A small image VAE, trained from scratch.
Model: 48-pixel images, encoder arch densenet, encoder norm groupnorm, encoder activation gelu, decoder activation silu.
Training: soap at rate 0.0032, 4900 steps, batches of 64.
Rows from block 27 of the encoder, named by matrix and row number. Rows with one number belong to one channel. Each number is 128 + 32 x the weight over its row's rms, rounded and kept within 0 to 255. All counts start at 0. Numbers have three digits each. After the name is the row's rms in percent of the matrix's.
# conv1: bottleneck pointwise conv (encoder.blocks.30.conv1.weight, 160x408x1x1, standardized in use), inputs 246-327
# conv2: growth 3x3 conv (encoder.blocks.30.conv2.weight, 40x160x3x3, standardized in use, transposed), outputs 30-39, a 3x3 kernel for each
conv1.14 077:127112122128133117165075121131096113113154108098154106126092133118156163132181126126142178147139099131211112194150128157150099091145246166236211133091109084149111146100113119095064084085140190155133138133159140149198184145151090136144167134135127
conv2.14 107:086158151124152103103114134180097106105147148104085129107134144162115159149134123175070052153151114101102157162075148177146153125167148116118092139158145053145107120137141143063065108171169129127176124181147135097154167183123132077114167080035152137085100112126143109150
conv1.15 079:141136087146127150174074083069128107147160122101053110109058153094147176155136112134162164119138118126152134103125104158125113114120171166189225127181184131105162188134135121117096084128139162205128212255114106113153111124198104187122169120149102
conv2.15 099:099126117188136135117136111192088164101038121104172132104105103112151166098151132107079105121162113098143128137132117131183117146110163108181104126152109071131093125127178151115027108130163144113090141155142096107172138170144066076146116119090102089108143181119205092118
conv1.16 110:185135170102126101136177149105127155131201104132102136100156133139115134167144034061158125143163111053159136184179105143110110137128162142123173134162131057115072158145133146100150070124170145143151090194200089107141144115086154168128110146152125
conv2.16 093:184140091110064121145136141099135123150115147116106132144199145194039115125129125138074059157139097211132166144110139123120152103132124125130090139143119128131119107145179157080122130191163088144097153096127137094123106074163073101143112119090190137130152105118176093138
conv1.17 103:092141093152124150109115119171124138086101118137131126130087124097147172065126118219054146136151134115038127110105097141070109154142111126105156073081107151073117164120149107150140092155146138173078120149137116132141071086121163165099134124219074
conv2.17 095:122113128114146116128170131122063158119125114135094138145155118087166105122127096130206193189112070125125128104140114158137110108080119094078147131110151151070125187117156167084091111152158127083163054112100084161190154122130119094139128160077144155152160161132134126098
conv1.18 075:143121098123126073086101096146164121153133104174157151158113098118103104134129145132084147164118152161169132088170130137125105145113239087119149114169152112120109093124124129217104130097149161130187099232157201187181158144131116185149123115132075
conv2.18 105:163197105149137125099171152118151159168095102095129114151137110139145131086167185162130154151124088169140029137114107147113115138139130083114069128152186102155170088201144103161118155078075121170116151160181145159132061106124066115228191109148113150170137143070122186112
conv1.19 096:175078139145155109093119150115119115114160132114153106153138143128120103125191129123096071108116116101122110079124114124095125143128138089076148164122100139151095147106108100136153063116194139170127039153130100178184101133094137110206083191078080
conv2.19 094:051099087101039086140153165164112112095135124157125096130128162129142130111093155138120114131121107163137131103174108123115169150178207170147100151120193109126158079185096185126144168121116101157104178118144123164141110108118141103197158108104134131130153185136158134141
conv1.20 113:040139113078106163096164099164149152122127129122145123135170114104052198133091115120124132120162094110125135130100137153124115149119160120131166124111107175140159146148126086075146118136138088080167140110149157091114173156166070126103108116214077
conv2.20 099:115112112127111161160090119131113166114096100108126096180145124160165070119129151188086072184113111175106115134176102155123112113142183060124171134132120114062062081166095158134106064107201123147122185065137123109081135099138188137168066086092138132152077172173162102139
conv1.21 106:193107124132105096113122148107179114100148089108181125166151146138089137120077086136157153082154086143146070146078157163138050146090143113128114104141204112147154155132127155161138108139133105064147103112188135102109143143174113098132118103168171
conv2.21 113:120102187096069150139153154155090162157103126055168170068160142142101197082126145147091153136055148147061189163122077155152091152070121121167142173088102105124135130144129089094122118150149161167089146132172096122107093184086144093091185115154165162088134110150141106098
conv1.22 120:099149173135168147149089108147147116125153176127091083151047177114120090105139026118125116142103136118119129161079102143161154131120026145116116159121149157099116108200117111206173098121138194090080143145146155137108127122130170169102146162122182
conv2.22 100:131144143113133090159099084120156087121109118122156124110102105126148171115169120109108088106145200110146182132108183083123105047146115106134090129153170099105144076136093149054096140126114157159069101129156142075125168132097099127075145184150133135095143162105133102097
conv1.23 135:103100114150178128100082088095080162167136181156095142125118127133146062096127107143137134145141140129116100115111153109130118093101226107160176113145176079158113133184105130140192118141061052209090107239123122170150105121133104138141150102118113
conv2.23 111:113177092186102100130134106149129064106162140056086167114113150114107065158117200124118057059203122064176163106100110176156100100110088133090102103141162117163143071095121157086130122198127115104123136145125102159148074121115139122103200092108111140127115140091143154150
conv1.24 116:138140177117158135115142183077167170125172123063128130131127176131133137081147142093125197127139095128139144105145141120218136168150124173178083147113185137142125117165071181092091169135117102092084115163183132120131115145150116164122198121115128
conv2.24 094:124098147136105142168109132124197099097107142059120150162120142091103111172132102121124173086104180140124151074160086160077078127101123105144136145143125109079133054060173118171158189127143131141109125131156106106121033110164137159120106129123137128120131133162154186143
conv1.25 095:114169197135148104174211151104162131127061079183098128116142105175139099127141160148114045142095119124073134137106107141109153144161087148125075087107135133152106076124123138193151110206087107159155138106150141103106100149113140117135149186203082
conv2.25 122:148144118171169174134079133156112088102084149074143192113077165136122102185155167169105057138160066096180163146090157115131100129135107132077099175221152097114140132200148115126166146083175131139146135167121117115112057158249094120120148065036124167113128098137156192099
conv1.26 108:149153093154089072172144127093119132170130118113121123131092132103155129080125087103112106224090141143083165173140113089142120090123140155076124106120163154158201117107155129079158189148167101163135107211122021122098168133122069139125113143127174
conv2.26 102:114149144127097139156130100125184104158023121084162174090161157124155152126125057186160085152130090092069169119149090119147093072083175131121126101155142166134114096141112155188151138109131090130099127107158167113127074111139139168108183090085100127175213093178073145164
conv1.27 083:098138150217184156082121112092106166128124074084080120090162102183129138161140077129097150091102189140094153172122057082119121141159101123105110109121088107146215146180148137143102140153096037171105129116158113126169138091155141205066114139083222
conv2.27 104:134133120133087068079056134130119195121093163117164158058134161134095165131097107156069107105151119195141077113114123111127137130137131117073102122117150130129102160115135124231122101160121076188127159095144124144140114139115115095138120122101139167137229171113100110168
conv1.28 119:124137173121125124122131090131137161114127125197102136115156122156091119138095189155123125142140136117151209103168127136124164091138208091205120128144205176163156125156126108141197133170139139099130163115055082153176129130090094134132119123100071
conv2.28 109:149116129122136104163090148093114104170122126052191136139073112149080183146087123176133068182112094168106168071090118148134177100140136158104132157104082132141122121118073114063119145144173087155102123071117136121156069141164164157132085114070063200164101170158146099116
conv1.29 114:134117148134148181147143099102114116124181113160173092106027142166128135187173150157137157153071160122131090142118140133178156113090139099111089129127093058123103150136161107083136084118164099147129120083134109133165109117171117157090159136129132
conv2.29 101:190127128129112160108125169081148163125038169094172118100095072094138139159094135167177087144157119056104146063129098130156106137092147186115127117114108157110109133099032122014175174192086146078169057089083074148147139156098172067072133147136128079161086164097109142130
conv1.30 136:152152121125152104126136243148122087128152108084154132107144062107123174161150125059128126149122176161109178136184112160165131150118127112135147142128144132124094192131145147102117056104153084134133072200123089099108135130127186140122133079145106
conv2.30 096:100158099193120158093077103166105077141105108088107220119112153141092107115140151155135120147057094081101151110150114151128151096115149139093140156146142119083109143118148113146133132085082115125144187136185127148107080114202184110122155084089095117099148093165083147172
conv1.31 106:093084145149089133118170117104156142150129076134150127169085166135063182098145050168131162102150129100126100141128152134093132105129084133201093147110096086113214112118109094120097090174145117110162188146164115176121137110187108124113127178140145
conv2.31 094:120086147112115161091071148138151052140162121064105146117100159174114146112097066103140199137110146057131135105084107125194109118116143056166138150140150075115103140095116187121095139101145138154139143106105120147082071099158135149117114074133148104157107152109147107104
conv1.32 100:126138153100127090116120098170185141128088124115073122157184121116132182147152130119146142077121088119151139132118109128126127155113109158162189117112114114167158140097109138135173119130107089076142155199157124119132223132126115126172166134070136
conv2.32 097:144144115106085104167145107078084136128189134156159094120145185126125140139152131138096221074110192090082159155094106078102093097226116157100140132135107101118169090121136064087123145125133138144118094165147095110126143203073182076177091102077131137126102132185132096179
conv1.33 115:152092132147112121177149139155118133142159146081168140068058173096104072126076074142130145152110132142115112127126063127107137082110133023125140113137054100124111156122119107148185145175064079120100102124173099068155148133105078109112127147134155
conv2.33 127:096143153144173109164049065137133115152125097074075220099130163145145086121124126140132007147142136025088221138134128124126105125108116138158091148129098120076136104180120113138157143116126089162119157103151101115099129113133188113046255015097132132184098110156105105148
conv1.34 113:106081100078128152133177113154134148178157141118123077109101108129139144155109138212126153105124128095133133141137187164150140103147166135062095147149151173161128157193142084153146148146126150069041120049095108145118117130155129175137124125096115
conv2.34 110:121138186160099120181109071189093115185045135093111141131112130150097131185074101120141089145050125188158154144164082165122114170113086057096085173103135111118188115097116106142068174115076140111129136070152107125171101137198104113102130149131107163107148136126117176107
conv1.35 094:157096233136155056156186114158100135099102164157164087121107092121108153133120072135121109147118118065103159126128088111134072183153196175122118075104077078130147109177110159124152151184074107058121146139142064092125148129210124079133111118198053
conv2.35 110:124100162093172148199124106176115077067153133127109106138087139129175138103124171193172037176093119177080100134126124159074108108145110090142138108138138170140167111127109057117069188125119135089110116169127198101064028077190143162112185184121165101087109148137168110103
conv1.36 097:150097189130139112124206133120161191115100138119128090159102127171117187122133123103120067114159173126083142108123151140082109126101032097172123166133077111132192116120140145122179074169075098052154125150168136089172163077114137096133167158132190
conv2.36 095:074126109129101124128109132170107169090189074155096079168102112122131137086124126146123116120154153040155186168137156172112112147088134177105131132161135106152143077131143168104152126095087098130168153191180127109112175138078153151146122073160148119079088198145128148078
conv1.37 117:120174142122135133158139065130119172135127150104139172146160121103146099165143182094156136143118166133158150113153108141093120154199170141133153152179116123150156104133104136133185122121159073104175081168185108151062162129116080054166169178108135
conv2.37 091:114066165167084119145165120125181166113157136089155087179131097066129122109111116136082111078115152073152104109127076100162074098145142142100124133119156131123146061115140111113080217162096150080143094083135110112146136167133206156101207048151137101120140195118143109100
conv1.38 108:052017097116134073144113116081147087113117138092129113073142151088049122104100155102120130135092132099105117154113153193066119111085013101169164122133084148147100080170097159187172128255182125174163123196152095150151163141148104163177154150091153
conv2.38 103:087123030113153163121134159126169104145154104131080156100118129177194071102124136156163158157128120101116159123135115121143142079102147135121134085135123158122067114151085140135203111075102209139133134135102114153134104094168140151098207134132127065137169120153134133142
conv1.39 085:118140139153165130146145140154116126119115118100123113136114136149113164111095122116140154147195144120109137105158106175110091151127096130144123101115090076160176122166126132089170096112085073154080108104088107079099108126134064103152169186127194
conv2.39 096:063135145133160105142087088185121074156142101133091102097158116095122109116165183149126074158120093054123094151138121173082106125134111139124081101129166101186111112113100155153155167076078118124166118090143146141137142130166074144080112181063113108155084181122096163101
conv1.40 102:090127086078101123087147128094147114141137117135140131053136142175129110122137176149127103142187123109056148131151107104119105118131123138105166148150092138175128083145075075046103042096125158130132143093138107134156102113135131162148069143094140
conv2.40 102:158104062123141177140111154137195109123067153167130138126149087134143102129131158173170141082176229112134136161119161141126145116135137118092119132092115091135152146105162161053164098136060121103128146101136107140154090140184171141096165199139112152101060158112144130138
conv1.41 121:166128107132088084139107201129104098102150150106156169138143138129109132153176097155187140169140116154086125123130135106109141146119071153163147179112139147114136056096071159119101102147125128121115105153210135072103176159175088115119121101091154
conv2.41 092:123143112152104086122152152201136164124115155081133121120143098133086088154127100161128141085140158043131144138111133101083191165142102132081137070122100175139085108078210109200067144099122108095148104126170103151123113208125178159149175154130144120165054154134199070140
conv1.42 103:185110101124101129131138103137122162092112108131107085123174107099149174172166123174097115147093156097101120071070088078130138130166196130135108106136116148120089078143069091197106153129133179106108142197122155088112101074189137143160159188122100
conv2.42 092:181166133137116114120114134150086139162131194151075156177130189102094121171125094117084095119105086125087172157155162127067084116162110109134147198173109158106093128118159119090153091164098151165111151168109123142124125115189170111096214045111110150133112074146156164100
conv1.43 114:151158158123089097108149114085137129093135163148172111102202179146143195114109109139108086145115144146112173147120109091092087093156166128159116082129158141102207133100118142117155091120082185125124125076092131095101132141119209081184159090132107
conv2.43 100:174099138127175132136128113089232121123116073090106161093151213102133088136099152107141056123130108123115177120128059143123142122148098172133129151134066094134178106158113139035110147120172132137137108134131160090102032092120158084158101156138155093126121169139119117156
conv1.44 089:145150087126131086164099126127143095178178126128166136129142123162145148105122142113087079140104128075104057149127086169103104101108179117034110115086083116145156188093125123142119114194142111159194159094080087192156069145147121116123113158145154
conv2.44 091:133107149158109160131081120057118131101096160191165118204075175110104121189131141102182155059136116159188101112141132123142159124132150151184089081101154124112062144128139149075125072096123125167143075081169166168138097110095138196154128150086102133102064135127147167101
conv1.45 103:112180117137083108128155122182123151127100116126132126104135134126122186073094144176123133169187152181139153144123114116137129113149123168147117139122140098138118059107116058076128033165112055077154119117181130099102151126047177124147159165109176
conv2.45 097:159086127128139095150186147161205117121063150111142148111141158165142145096105166097137153160122148133085119145120110065159138145150094167128126160129075138179122096181125130134146129078197116144163148137140142120072114115083080204189138214178092132090101163073181153158
conv1.46 102:177122149166076124174140090105130126160174124127143143129127152085131166108106166069071132103157132114125141112113115141115156166100142089103169115139060136114138058128122059173146086096190118131111151210069129111123144120235089147118137173179100
conv2.46 096:172137120147128162118151172138147092170145158145122135108118173124137097143124183155099167227066103085100156130135116151096170045165152143145131109129103096080123160074067180096160160128139135136090145135133101137177135168194143146148131076096132085180142126186121124138
conv1.47 100:147103172139132140113101112116081131161140162132108155153141115134149130083147136089157135157091096198122140115120084116167098167132129138120110103105071120105106126124157097139082125154129117102154081107123103129111140182152109080123131093122132
conv2.47 090:145140116200159114153134087085183140160127114119120149140101138099168170154109163141047081122087144169179152157118119070105083125072102143160126097103182140084138053145121133116116134218090131102089093147145118132152138223108108136121164099151163132142161236027098122134
conv1.48 088:180128095097129131157081128092111141107161135108177161115138091157167168111081140157128147107124109157116138158119138101125152097153112186090127139170218134189144141160139156071102098206155128074132197088180199135138143168169141192182100173153162
conv2.48 113:057107159145164142180155107113079160143097115071152145128105119136135114149163148159161131156067097116152168159134129074170140183111101114135122144169142135100127103138096202081090155156073169179106178115120162154054151145145184102097159063108120147097142085117141178180
conv1.49 089:085120131086111147165147144084157105115101127143114200139160147110121143134174129118170067093139116129101148128127092085102165080106107171085070142091117087197193103112085146198127090167095099169134100093135131140149169068130133078138117142129119
conv2.49 098:166139094126135103118123181102186176130098107172107143116148107119131121132104155029155168139151149162162126179120185126091141146102064090168115089114097161090161147157136156117127122145135140143175147083115167154122150132124106167140151093142176144113182106102096086139
conv1.50 107:122119124133133115094131133090125087153074093176157117152134106126165147088126073105123153115139043073131192157147093133103109104157104186153149136092113065092162107065138083113141069136137120131133122193160101104122135112074128097137080105122148
conv2.50 107:173115067155102106100166174131193147123140053119156113142091199126175120147147133091113150144137155158110118102150127135152081217130109100100123193112126096114081186158108146144130108103153116095113150096128132094116089152114087186155104140080133141111089122143112123127
conv1.51 094:136153156110122056163152102087160081179150150105155135122104162156145116132175134112115082117155052148099193117123114120143176065096178153179100174097122075121188134077084088171169110139164130150127147158088121153173061143164093124148115097193088
conv2.51 093:109159149141128101137138147117140098149145144173116120154117140153047162140160104161137070088115122184129175124177139151108157103160174154140097126137121089141177140125123168194147058142112147147105162188096123141150144114176124137150202090150125146123197168119105121141
conv1.52 056:102081074147103081138137132178108124144136105136128106116159126146068137174087088150156094110088102145155148171082112123153091033120122113117131183131161114148157195166127183136136139110127097025115162149143106194113101070127156161121147152150101
conv2.52 100:151181141124122124120126136167197159178067169206160093171118178127171106157065135166151150155150105190122120100088150136129112118153210129107098130141144174133159119084138090213170097138242148077118135133136159127153162111084147142176167157173091144078162232182085052154
conv1.53 104:156160108131086127196172129123108120146116176167153145167142100149153143126124129144099139163147132114072104119198071109129137154179172117128144092159166079164103100120092131086104142115206132144146141144136125096099088105125143121067131204107154
conv2.53 100:145127090172085141128106099173078094168128122141098186186104119060181161105074090139119058161124085118184149107168133059079122078122186120082110117157170157148133123077188085158111104150215112131168184139120115192113120141182092172115199079081092177126111128092127175133
conv1.54 101:055090076144124129147122147152138176101161152130071171135113127116094083130112050100082144129137158097113112143166157073104114154097077147142175156096164087104151118112144071128150137118162116097122145122124095127146101110123087098150061116158131
conv2.54 105:116170119129164116129116118158077161131163137169080128137110134124006124097095177167112094165101146142140153129083175139138143155115134073172143128129110122165158167101125143161113160059117116106131119104158092160099144087131121138118147136106172116133092255116181127152
conv1.55 122:101167135168135097075080115150116084129150108155140134137136130133152149101131112133153150112088125116146141140113182117140115133137091187149126144113237108135110110114173121184109208101110159128088117096176171082093113169156093167115133135132108
conv2.55 095:148129176084185077132138108186090146132142146162149051184093080131115142142151155110130123153168121152080164098135144177100162104115083117138133142108092192156075078149091135213106062087121178108096106118149159120131130142208132143139153123134102125089155165100143120129
conv1.56 074:161131060178095080044132136183059137152094161146151116094149118162086153166093109135119131142144118109164164150125076149123111046129182177087130137092128087117135150185096182138148147101144147072149119092155131163097078120048124103168190168068081
conv2.56 103:127154131125098104146140120160167121133172087073096125118095081109140192128191112154184069153114138184127142127143159109162129133186104105143184140166142138116085125120188110133085128156133114128140132160146074139176136111182143150173204187082180130142115172128140155104
conv1.57 083:156144110115117180103102173115223137152168160164114135160109180156108144101156176121150102158112159143118174119188082141151159135153096166122027107106132028157188135140088111166171168166104157083042131057098114089114108130128092151093191191068084
conv2.57 099:115140103074163150112103155132140119216110181153096126115128136121168104159144078102181070160159137121146102154126160162130121157139158146129105164136141132166069152126127088212105072175104117111133121187179159110158165150181084095126159142151134167112175183171106116138
conv1.58 101:119105172176103149101181088200120151181125174131108163112078107129110163095146182151072126129147124112164132156124053115158136095194090200080144130062099132150098121101077156128142119163103143125105074212118165180091155122183176149115095114130114
conv2.58 092:147143110120110178108147114129185099101149116140144159138166133085085128173197123086117122095128188134110194150154186154175152124134092142132147093154174167116132079095198155097149113179120141085127132150145114066122230158179095108111115135120097162067104183099092143077
conv1.59 092:167091107151194177128089119141130097093130089090155095115092132088098118117128104061096196063142203130124116086142056095093135139155105136103119138115134159140168089132145148103136099116090095105156097112083160142147106169086145140134103097119128
conv2.59 102:159173098126130147116083111188120104155086131107160186112178116126131095094162103186120093152148162101091188118168122147171105125114118106156125165195143145143118036135119170103133164199040145103088108133077134106173176124138162140105192071095142121109108114075117151100
conv1.60 104:116097141136122167109120121123113162117174136073085115097155125161170148111146133162101132145116172138109095071084163102089134127095219104083114220104103145155094097120183114140145099151130170198211090091122115153084145128068096109092089117152140
conv2.60 101:136127085153129129105103165174081139101108163099126054136089160156098092135156103125135115194152137155210079112115133117138148133161149097132130121083146144137153147087089104175234141167096126134120134081125110143143158113129108073120138144113175195071126185151065063128
conv1.61 092:119094072116067116138073152150128130195171154113112120152115143113140130105121124123151106124111144120111110084119103075113102078118127124145088115200117112171159116159112162101102153125132120140077116183110198119127100111137092086114125063158095
conv2.61 097:122159100106167104093131138207167118115174103117067159100122151135146128078119094184092137140124115148137119127131144158141111147109100162168123121112154092159117096204099143170129021185085121141129148118114150164122092148224095176087163072081179151167146185106112188089
conv1.62 091:113083147111095109173086143107094101149125168186138136176085156160179150113130078100107093115150148151122106131161156118113140154126203098127205116128134089107121113108135199164100121122169026193189060199153054204096164110098070133154086120153144
conv2.62 095:132137097152088107133127173156129112180150122136129082079106089161138082150175104144089080166107133111182162117166096103159120089178177078117197115112155151132137157149107132112166105214104110102151120077106139194134112124183127092132151131075070108082194208067146144154
conv1.63 079:122126060158108111104070147158102156131115100141064101131126142146118144113142123105127123144152152091118128138156118158132132088109115105090178135159172120130099126210101143083111185089141141154112169160165124139131161147150157118142131135090152
conv2.63 102:099141127141207150149073063167086076146142114095109196113094130185151136124130112138131099117132150087109136154112114157123119156150097092195103111149136102138108165171039100106185111139105125099121125079160141139127066138129126110085173121086100167116165113173165150080
conv1.64 070:145129067178069103115083112166163100130168157170075127163103145129100117133180116126120126114105065144149122171116098117136104168152186125117136108134157085082231106137098141182143103107066126168144074112146153122154141163128181198137143137201189
conv2.64 098:114154163102141130144114091145160143197156127174114134143159158147145194121207108147160113130052124122118151070144123152182140119178143162173123136153144142115132059133073105210200096077122096142154124197106104127095124154187109171113114122130114121146111122165106144162
conv1.65 101:114154167089162147204114131087125089091153101123087067136106115135088099100115164112109110102120173188154121181159075183100150073138132096111100121095161101100084136105143102109142119118144150085161147090125132176195123112121107126187158119104162
conv2.65 094:093134151149073144077130139142157124046139148129098175149114129093127134158142154105124168134128094100154168160165125104144103141140113145135100134166145129121083098153146241098153146092139115154137098112114158147128163105111103094081121120114093086174106077128131116154
conv1.66 105:097128117187087133126096113107078157135122186112166112145074095107120124138122158108102140089172147167156170139167110114141142173093144137161084083200134108137102163186117157176071195174136073104146162120108183112079088113085085108129147127131158
conv2.66 098:148112111183142111152061077113116168175127116043146081184146058138133192111121148131124132105096179128138117144081118125097103108162139105114129106145105110135185015129119087142122124086255180105078168121080102113118155170093110129143112092213147129092126209135103115175
conv1.67 124:131156099135145061102176105120118154058143152120097161106119127163113087124131214100133118150120163131135148090154090097196153160194107118112121083150137154151165082155054189116129135087157127171132185077109174130102161149170108157140120137084065
conv2.67 102:117105095125146111123152072087124136162142107083136207084082095165213174064146137103196083111121045093178140079118090117205147159144111179129148175149134122109131118140087133155114127142157096174069102131130135170148104073113170161097104088152078177073147148180083110162
conv1.68 104:139127134152120152127097150103134186119155120130170100103118136092154130132122117117130120091130101133081128140195085151101132112121229173109128149148138139190153101077135136077170155090209093124153097149154204176126153113102107153129152140090155
conv2.68 104:202149104166131074106105124120158102141074077038167215149061097152167088110090164144121108191128130136128143087150135087184124158176141149150097096138161088118171145157116102121114100074164171141123109152126146124144134098134156117094180103153181112095103233109108064104
conv1.69 113:157158106191138143126172111117102146147131072122077114129125047141106134140140156175066099155072150130067120111095161130157152165126206065107169174139134121147144109102125094116098130163150143111098114104101174143169125114169117132180136120051161
conv2.69 109:178153157099135084136156080125158150140101125159134096178087101165225170096141083169123105164058056145119101171143120140106125125132174122118144121171158133121161127167074093130165114121107131104129146100138152145148113082164113099130180140113124139124121083166056185062
conv1.70 110:090083164168134121194155110149132142068157147078146093084088181136103072141109075124121160136161126146078130125125080100133141183128159168146111148149123119155068130218095122176165069073179194156223160138138134104147113125106177040131095107089149
conv2.70 105:141132145160113109052084109132093104058121152072157098096136150150109092143123117208129054092120130135147157108164139140150103093064123139171110182167116110104127118106098129118150132157114146157164156090101131145126104157237119097084084113173103082128109063146141144134
conv1.71 103:175147146224184143102153099120157097096115140129135149141150199144094085151135087130076160122131112130187132098173118144145189124145195164133118138091040089143099194125158148145060154123144077103080113065103123125164121091076092074140117118107147
conv2.71 111:114141128103094120169048124144175117119130108095113083147071122137169079177152130150110084131136163141169101134051110099177162135185129079100138134105127111144143137166081129070158118099117082102112101082142131172113034095105125143067137129147186164113073161133101152140
conv1.72 103:105141081181161210125151126113063140113107048152133064148074131142118129140067153127149077123064141097165165172137131103152144089090093141081094137172118119147078148176143099093098157115185110141163115167074144189110098129186140142105138139098164
conv2.72 123:116158099151119107130084106108107125118094172104122120183143098088155080110103149158105071156077122110179086110123116119152131140125171155115195158132191099108143138089156069249069171063140136141124131130146134141149105110097118122110137063115152068109088132118145057140
conv1.73 069:113123095187128128163093130107133156124083171127125123152150130138104141122122093128118113110105138089117139125161092112109124154119172087211167145090147097128133138117116139155081102058178113132114193245178129069146123142154111177106206107150109
conv2.73 102:114120133116241092102049085147132142086092078088165187111154107160095127127129154081124135114145112078124208185157191138064124160106125078156095147151116096119144117189155152117110116138110137115125169101134140156111124151174147091158152063074143149101133144137121088163
conv1.74 101:129147227124197133144183092106131113128149117094154109093116122096207066080070141116082115104130151097123095078172145136131167120144144053146178180114129144117085169097128186161142085127214100123147106128068142086126129140154186045111161156119134
conv2.74 096:123145075177130082130129126166099114103155164109170120122103188126239129131152096057172096140086161074131163096136112065125134164138148140116139217207150134103157137121080072212142164121118130133120189090159119137112129126171158150064152092154125080168084215135148116123
conv1.75 082:097110094160169157151136098135082130132064108151134079133134108129099149141147104119148173101130096112112135146151108137125123093114222117174213123135179124103105118124074092158145116122194140163158158165175117125159143092154071130094075119110143
conv2.75 091:149125153154149125116101151121167073125111121139041173086111122089147109128061181180128072180076125072141117133149121126102171134138086126136140160109094117150135066107111160127133149139132141139134164038142143136136102142172149148070100112101097114170160076120074110140
conv1.76 096:111145139116090139121115141155142077106170104091110151133137131120144128154136131149101146120149109129145135188083158168130088049115169148155167138090094143136142092066153127147105126180183035190148117234127186190173182129177120118149097066113152
conv2.76 105:107117145136075120154137095139145112139123196113098136104130095144082118149152146181090153147133082137161187081142132158124188123117144136120126137039112153076145110171109075110157124134186123165077104067108145136134105148112187081125159099119073110127150200137156137142
conv1.77 111:082112158111088160158127085135120116118094161099150188202170160128080124105119158165166117155116150139147169142129143150162125098080111104174120136130093115090159188134123101136140103089087168173130101128184127134118069131153144118087138168114134
conv2.77 089:134095090158124144153108103098182153120173132142122135111120073116133130134142120142154076141090137045175175168158152158120103105124111215092113191078112104165119110137176132144104174084116148100134116160128175147099092121164072103111077165087096117180175158100198112108
conv1.78 103:138164078140067195103098119121110101119097140154120129150168080134102146143122115098116132171146105125142140111123166146087161167112208137111162122148103123128070079059121099102129111092145108099154128108165136112088123109116118168074047150130164
conv2.78 105:137183098153152092080103136146122140081138148143156112127156102128107141108135134126110069148119111123165115100095097117157155131232199122152135130094117087115163107070105089144182143179125171151124157117139143164145098152110130079150101123166111157160162076164125117139
conv1.79 114:137085112136088178168091102110173114139120120084113095140165150104147101150074095114135154135085124180109132129145131167186101154129158163177208065167180117091161035146174199169189183086161148161159138154133203070146154151126101130136139150198156
conv2.79 100:120151099129099076079131154128112112116174170106101072134065101079137112151152108127117104151132166133124161154118101141045152166188139114080088152118198139139142130112184130173101147139096117169093130126150106117127140197158092066137146118095178140147134112112134041138
conv1.80 090:158149165150171107177119144092105120076164096126110115113085131132070128159068102094143128113100152141122085112164128131146130101137108115218167075106125171182138142109117150112092076236135182147202086147113160028136128160100139113145143098123052
conv2.80 108:098131123081189117129115136156126075199160118146120165143110136113142126107126179137204067134128114060079193138091132142101107146192158101105085081163149133197135116120091124142110116135116148137152126117147180150113097130173149183086172147060129150156103102123087121148
conv1.81 103:131179142121100157124147124108124128132073126140155155077150198080127073126180174121130115193110147177183132098113078144140116136073148129097150135182192162169130093178209101101105131168137124119107124165137164174110112113127102110109119117085134
conv2.81 095:111124116183200133119125073128078167150140082101090145123135123044148114132107153170103111159138069178164080111104092138109125149127134166122152143067108154157117128058178150098091120145142130123117089149103162166117130116145113115159180135149061115136130152051148146137
conv1.82 115:132102180175110113163108168103105142127195111128107109109139120101147143153101176080138125135109104091037120138133086102099127165087104122194092086057090115166109088139047165161141122147180142116124153215111178155137130159116149172158131158149118
conv2.82 087:110088106102210093097172090124176107097098168100055112167142162121172117097137100116183104128144131094101183070156128094138147097128143139161126122143158146126167132133107095168119100109063128152106130169155093147163078166102133093128144073097084116172127128170120115101
conv1.83 081:181210121105173112124178141123156167130127152148115189146096122060119144127146091121052123098187112139112148146130129152119095135124067151113079144110215181130121046146144132154120087159086116121135172148107143177096152135139238135187130190102093
conv2.83 098:104160126151135135107106100128099172091101094183160166113118143119226095084147065139096125155127083119147158099106145132135129075179188150147158145138168107128134106107115127111193142131115151141047163132133124121074037099157122110143130121137101166152134096147134140159
conv1.84 087:143150134125135124101082131170161134194193125135097135090105113172170123115123118150136101129121116050156160092103107120144149089043090118189128132206117052141109069139194121107100155072125178164091136099048112105132151132060123091096223131090112
conv2.84 080:112111136093157128167158120151056181074134145177095105145126063105109158150130123189117119112107146100162114183071057098154108115189145119116156192058141108141175115045107116199141146163095131195081170047165155122154137111117113104123123133162182097070127119164112125126
conv1.85 073:152138108087113077098091126164125161143117154120166148129140130143167098140143140136185133128140077111178164147153137170131036122120078079154165133245076146140080134123145112091112108133188063194125104119110087131192131108177086122146059103169111
conv2.85 120:154170105082087149120137141098120170150137093132069097098110155164108088109083138120082189141125111086144147126087133167066117144083126157103087150080084136147124136236114113108085156116155082084114130101153113159112142151070052178146165092154101182138144109093026163183
conv1.86 064:175129117131071161108190140138095110116133093125201110151094141113136153146099152148155101119087108095157148127171130130143091101117109123168121173141125129151147138062168133113140132120093119136125147109147144101072149125130117168121107137119126
conv2.86 105:131184152142064129113159109100166039098139144157153165155131104178140123145101136083107128042124137133145169110169153132131142143171110103138165099062148118207141164111175137155168064094157089222143149190127158174143216153116102147133123184125097131182131158087083109124
conv1.87 067:113109089109103107062144161139096136107213059187180116138153045131123120160099121131087159169135146110113131116147150153153105133135088137096061159129101121146124131087161144191103147161085032158154080133090126105138160127169167116073165133124101
conv2.87 075:106165147107113155158130109106127087109097117141162215156105122073054099123102167151143052120125113176098141143178191136161118132086098127104141135109112083115087097110199193168172105150116074151163075120103140130137167105197093093101140080084139101152029099175106113128
conv1.88 080:101110168128121099117092127142145154167082099144100157124077110085122118136142101155138059119103167119123153151071108162116076076092157146162139169083154168147138105197108133126090174129069114097153185199157110213187124122115145144127186141106134
conv2.88 108:143127096131195151164152108180185090046132113148085119146092143117143135127191118124162085152140078137071163131075120127224109120117135100139135128216089127119071140085131116081101142107111153124115112169117106145105107137198121110115156126071201104140117171129046122150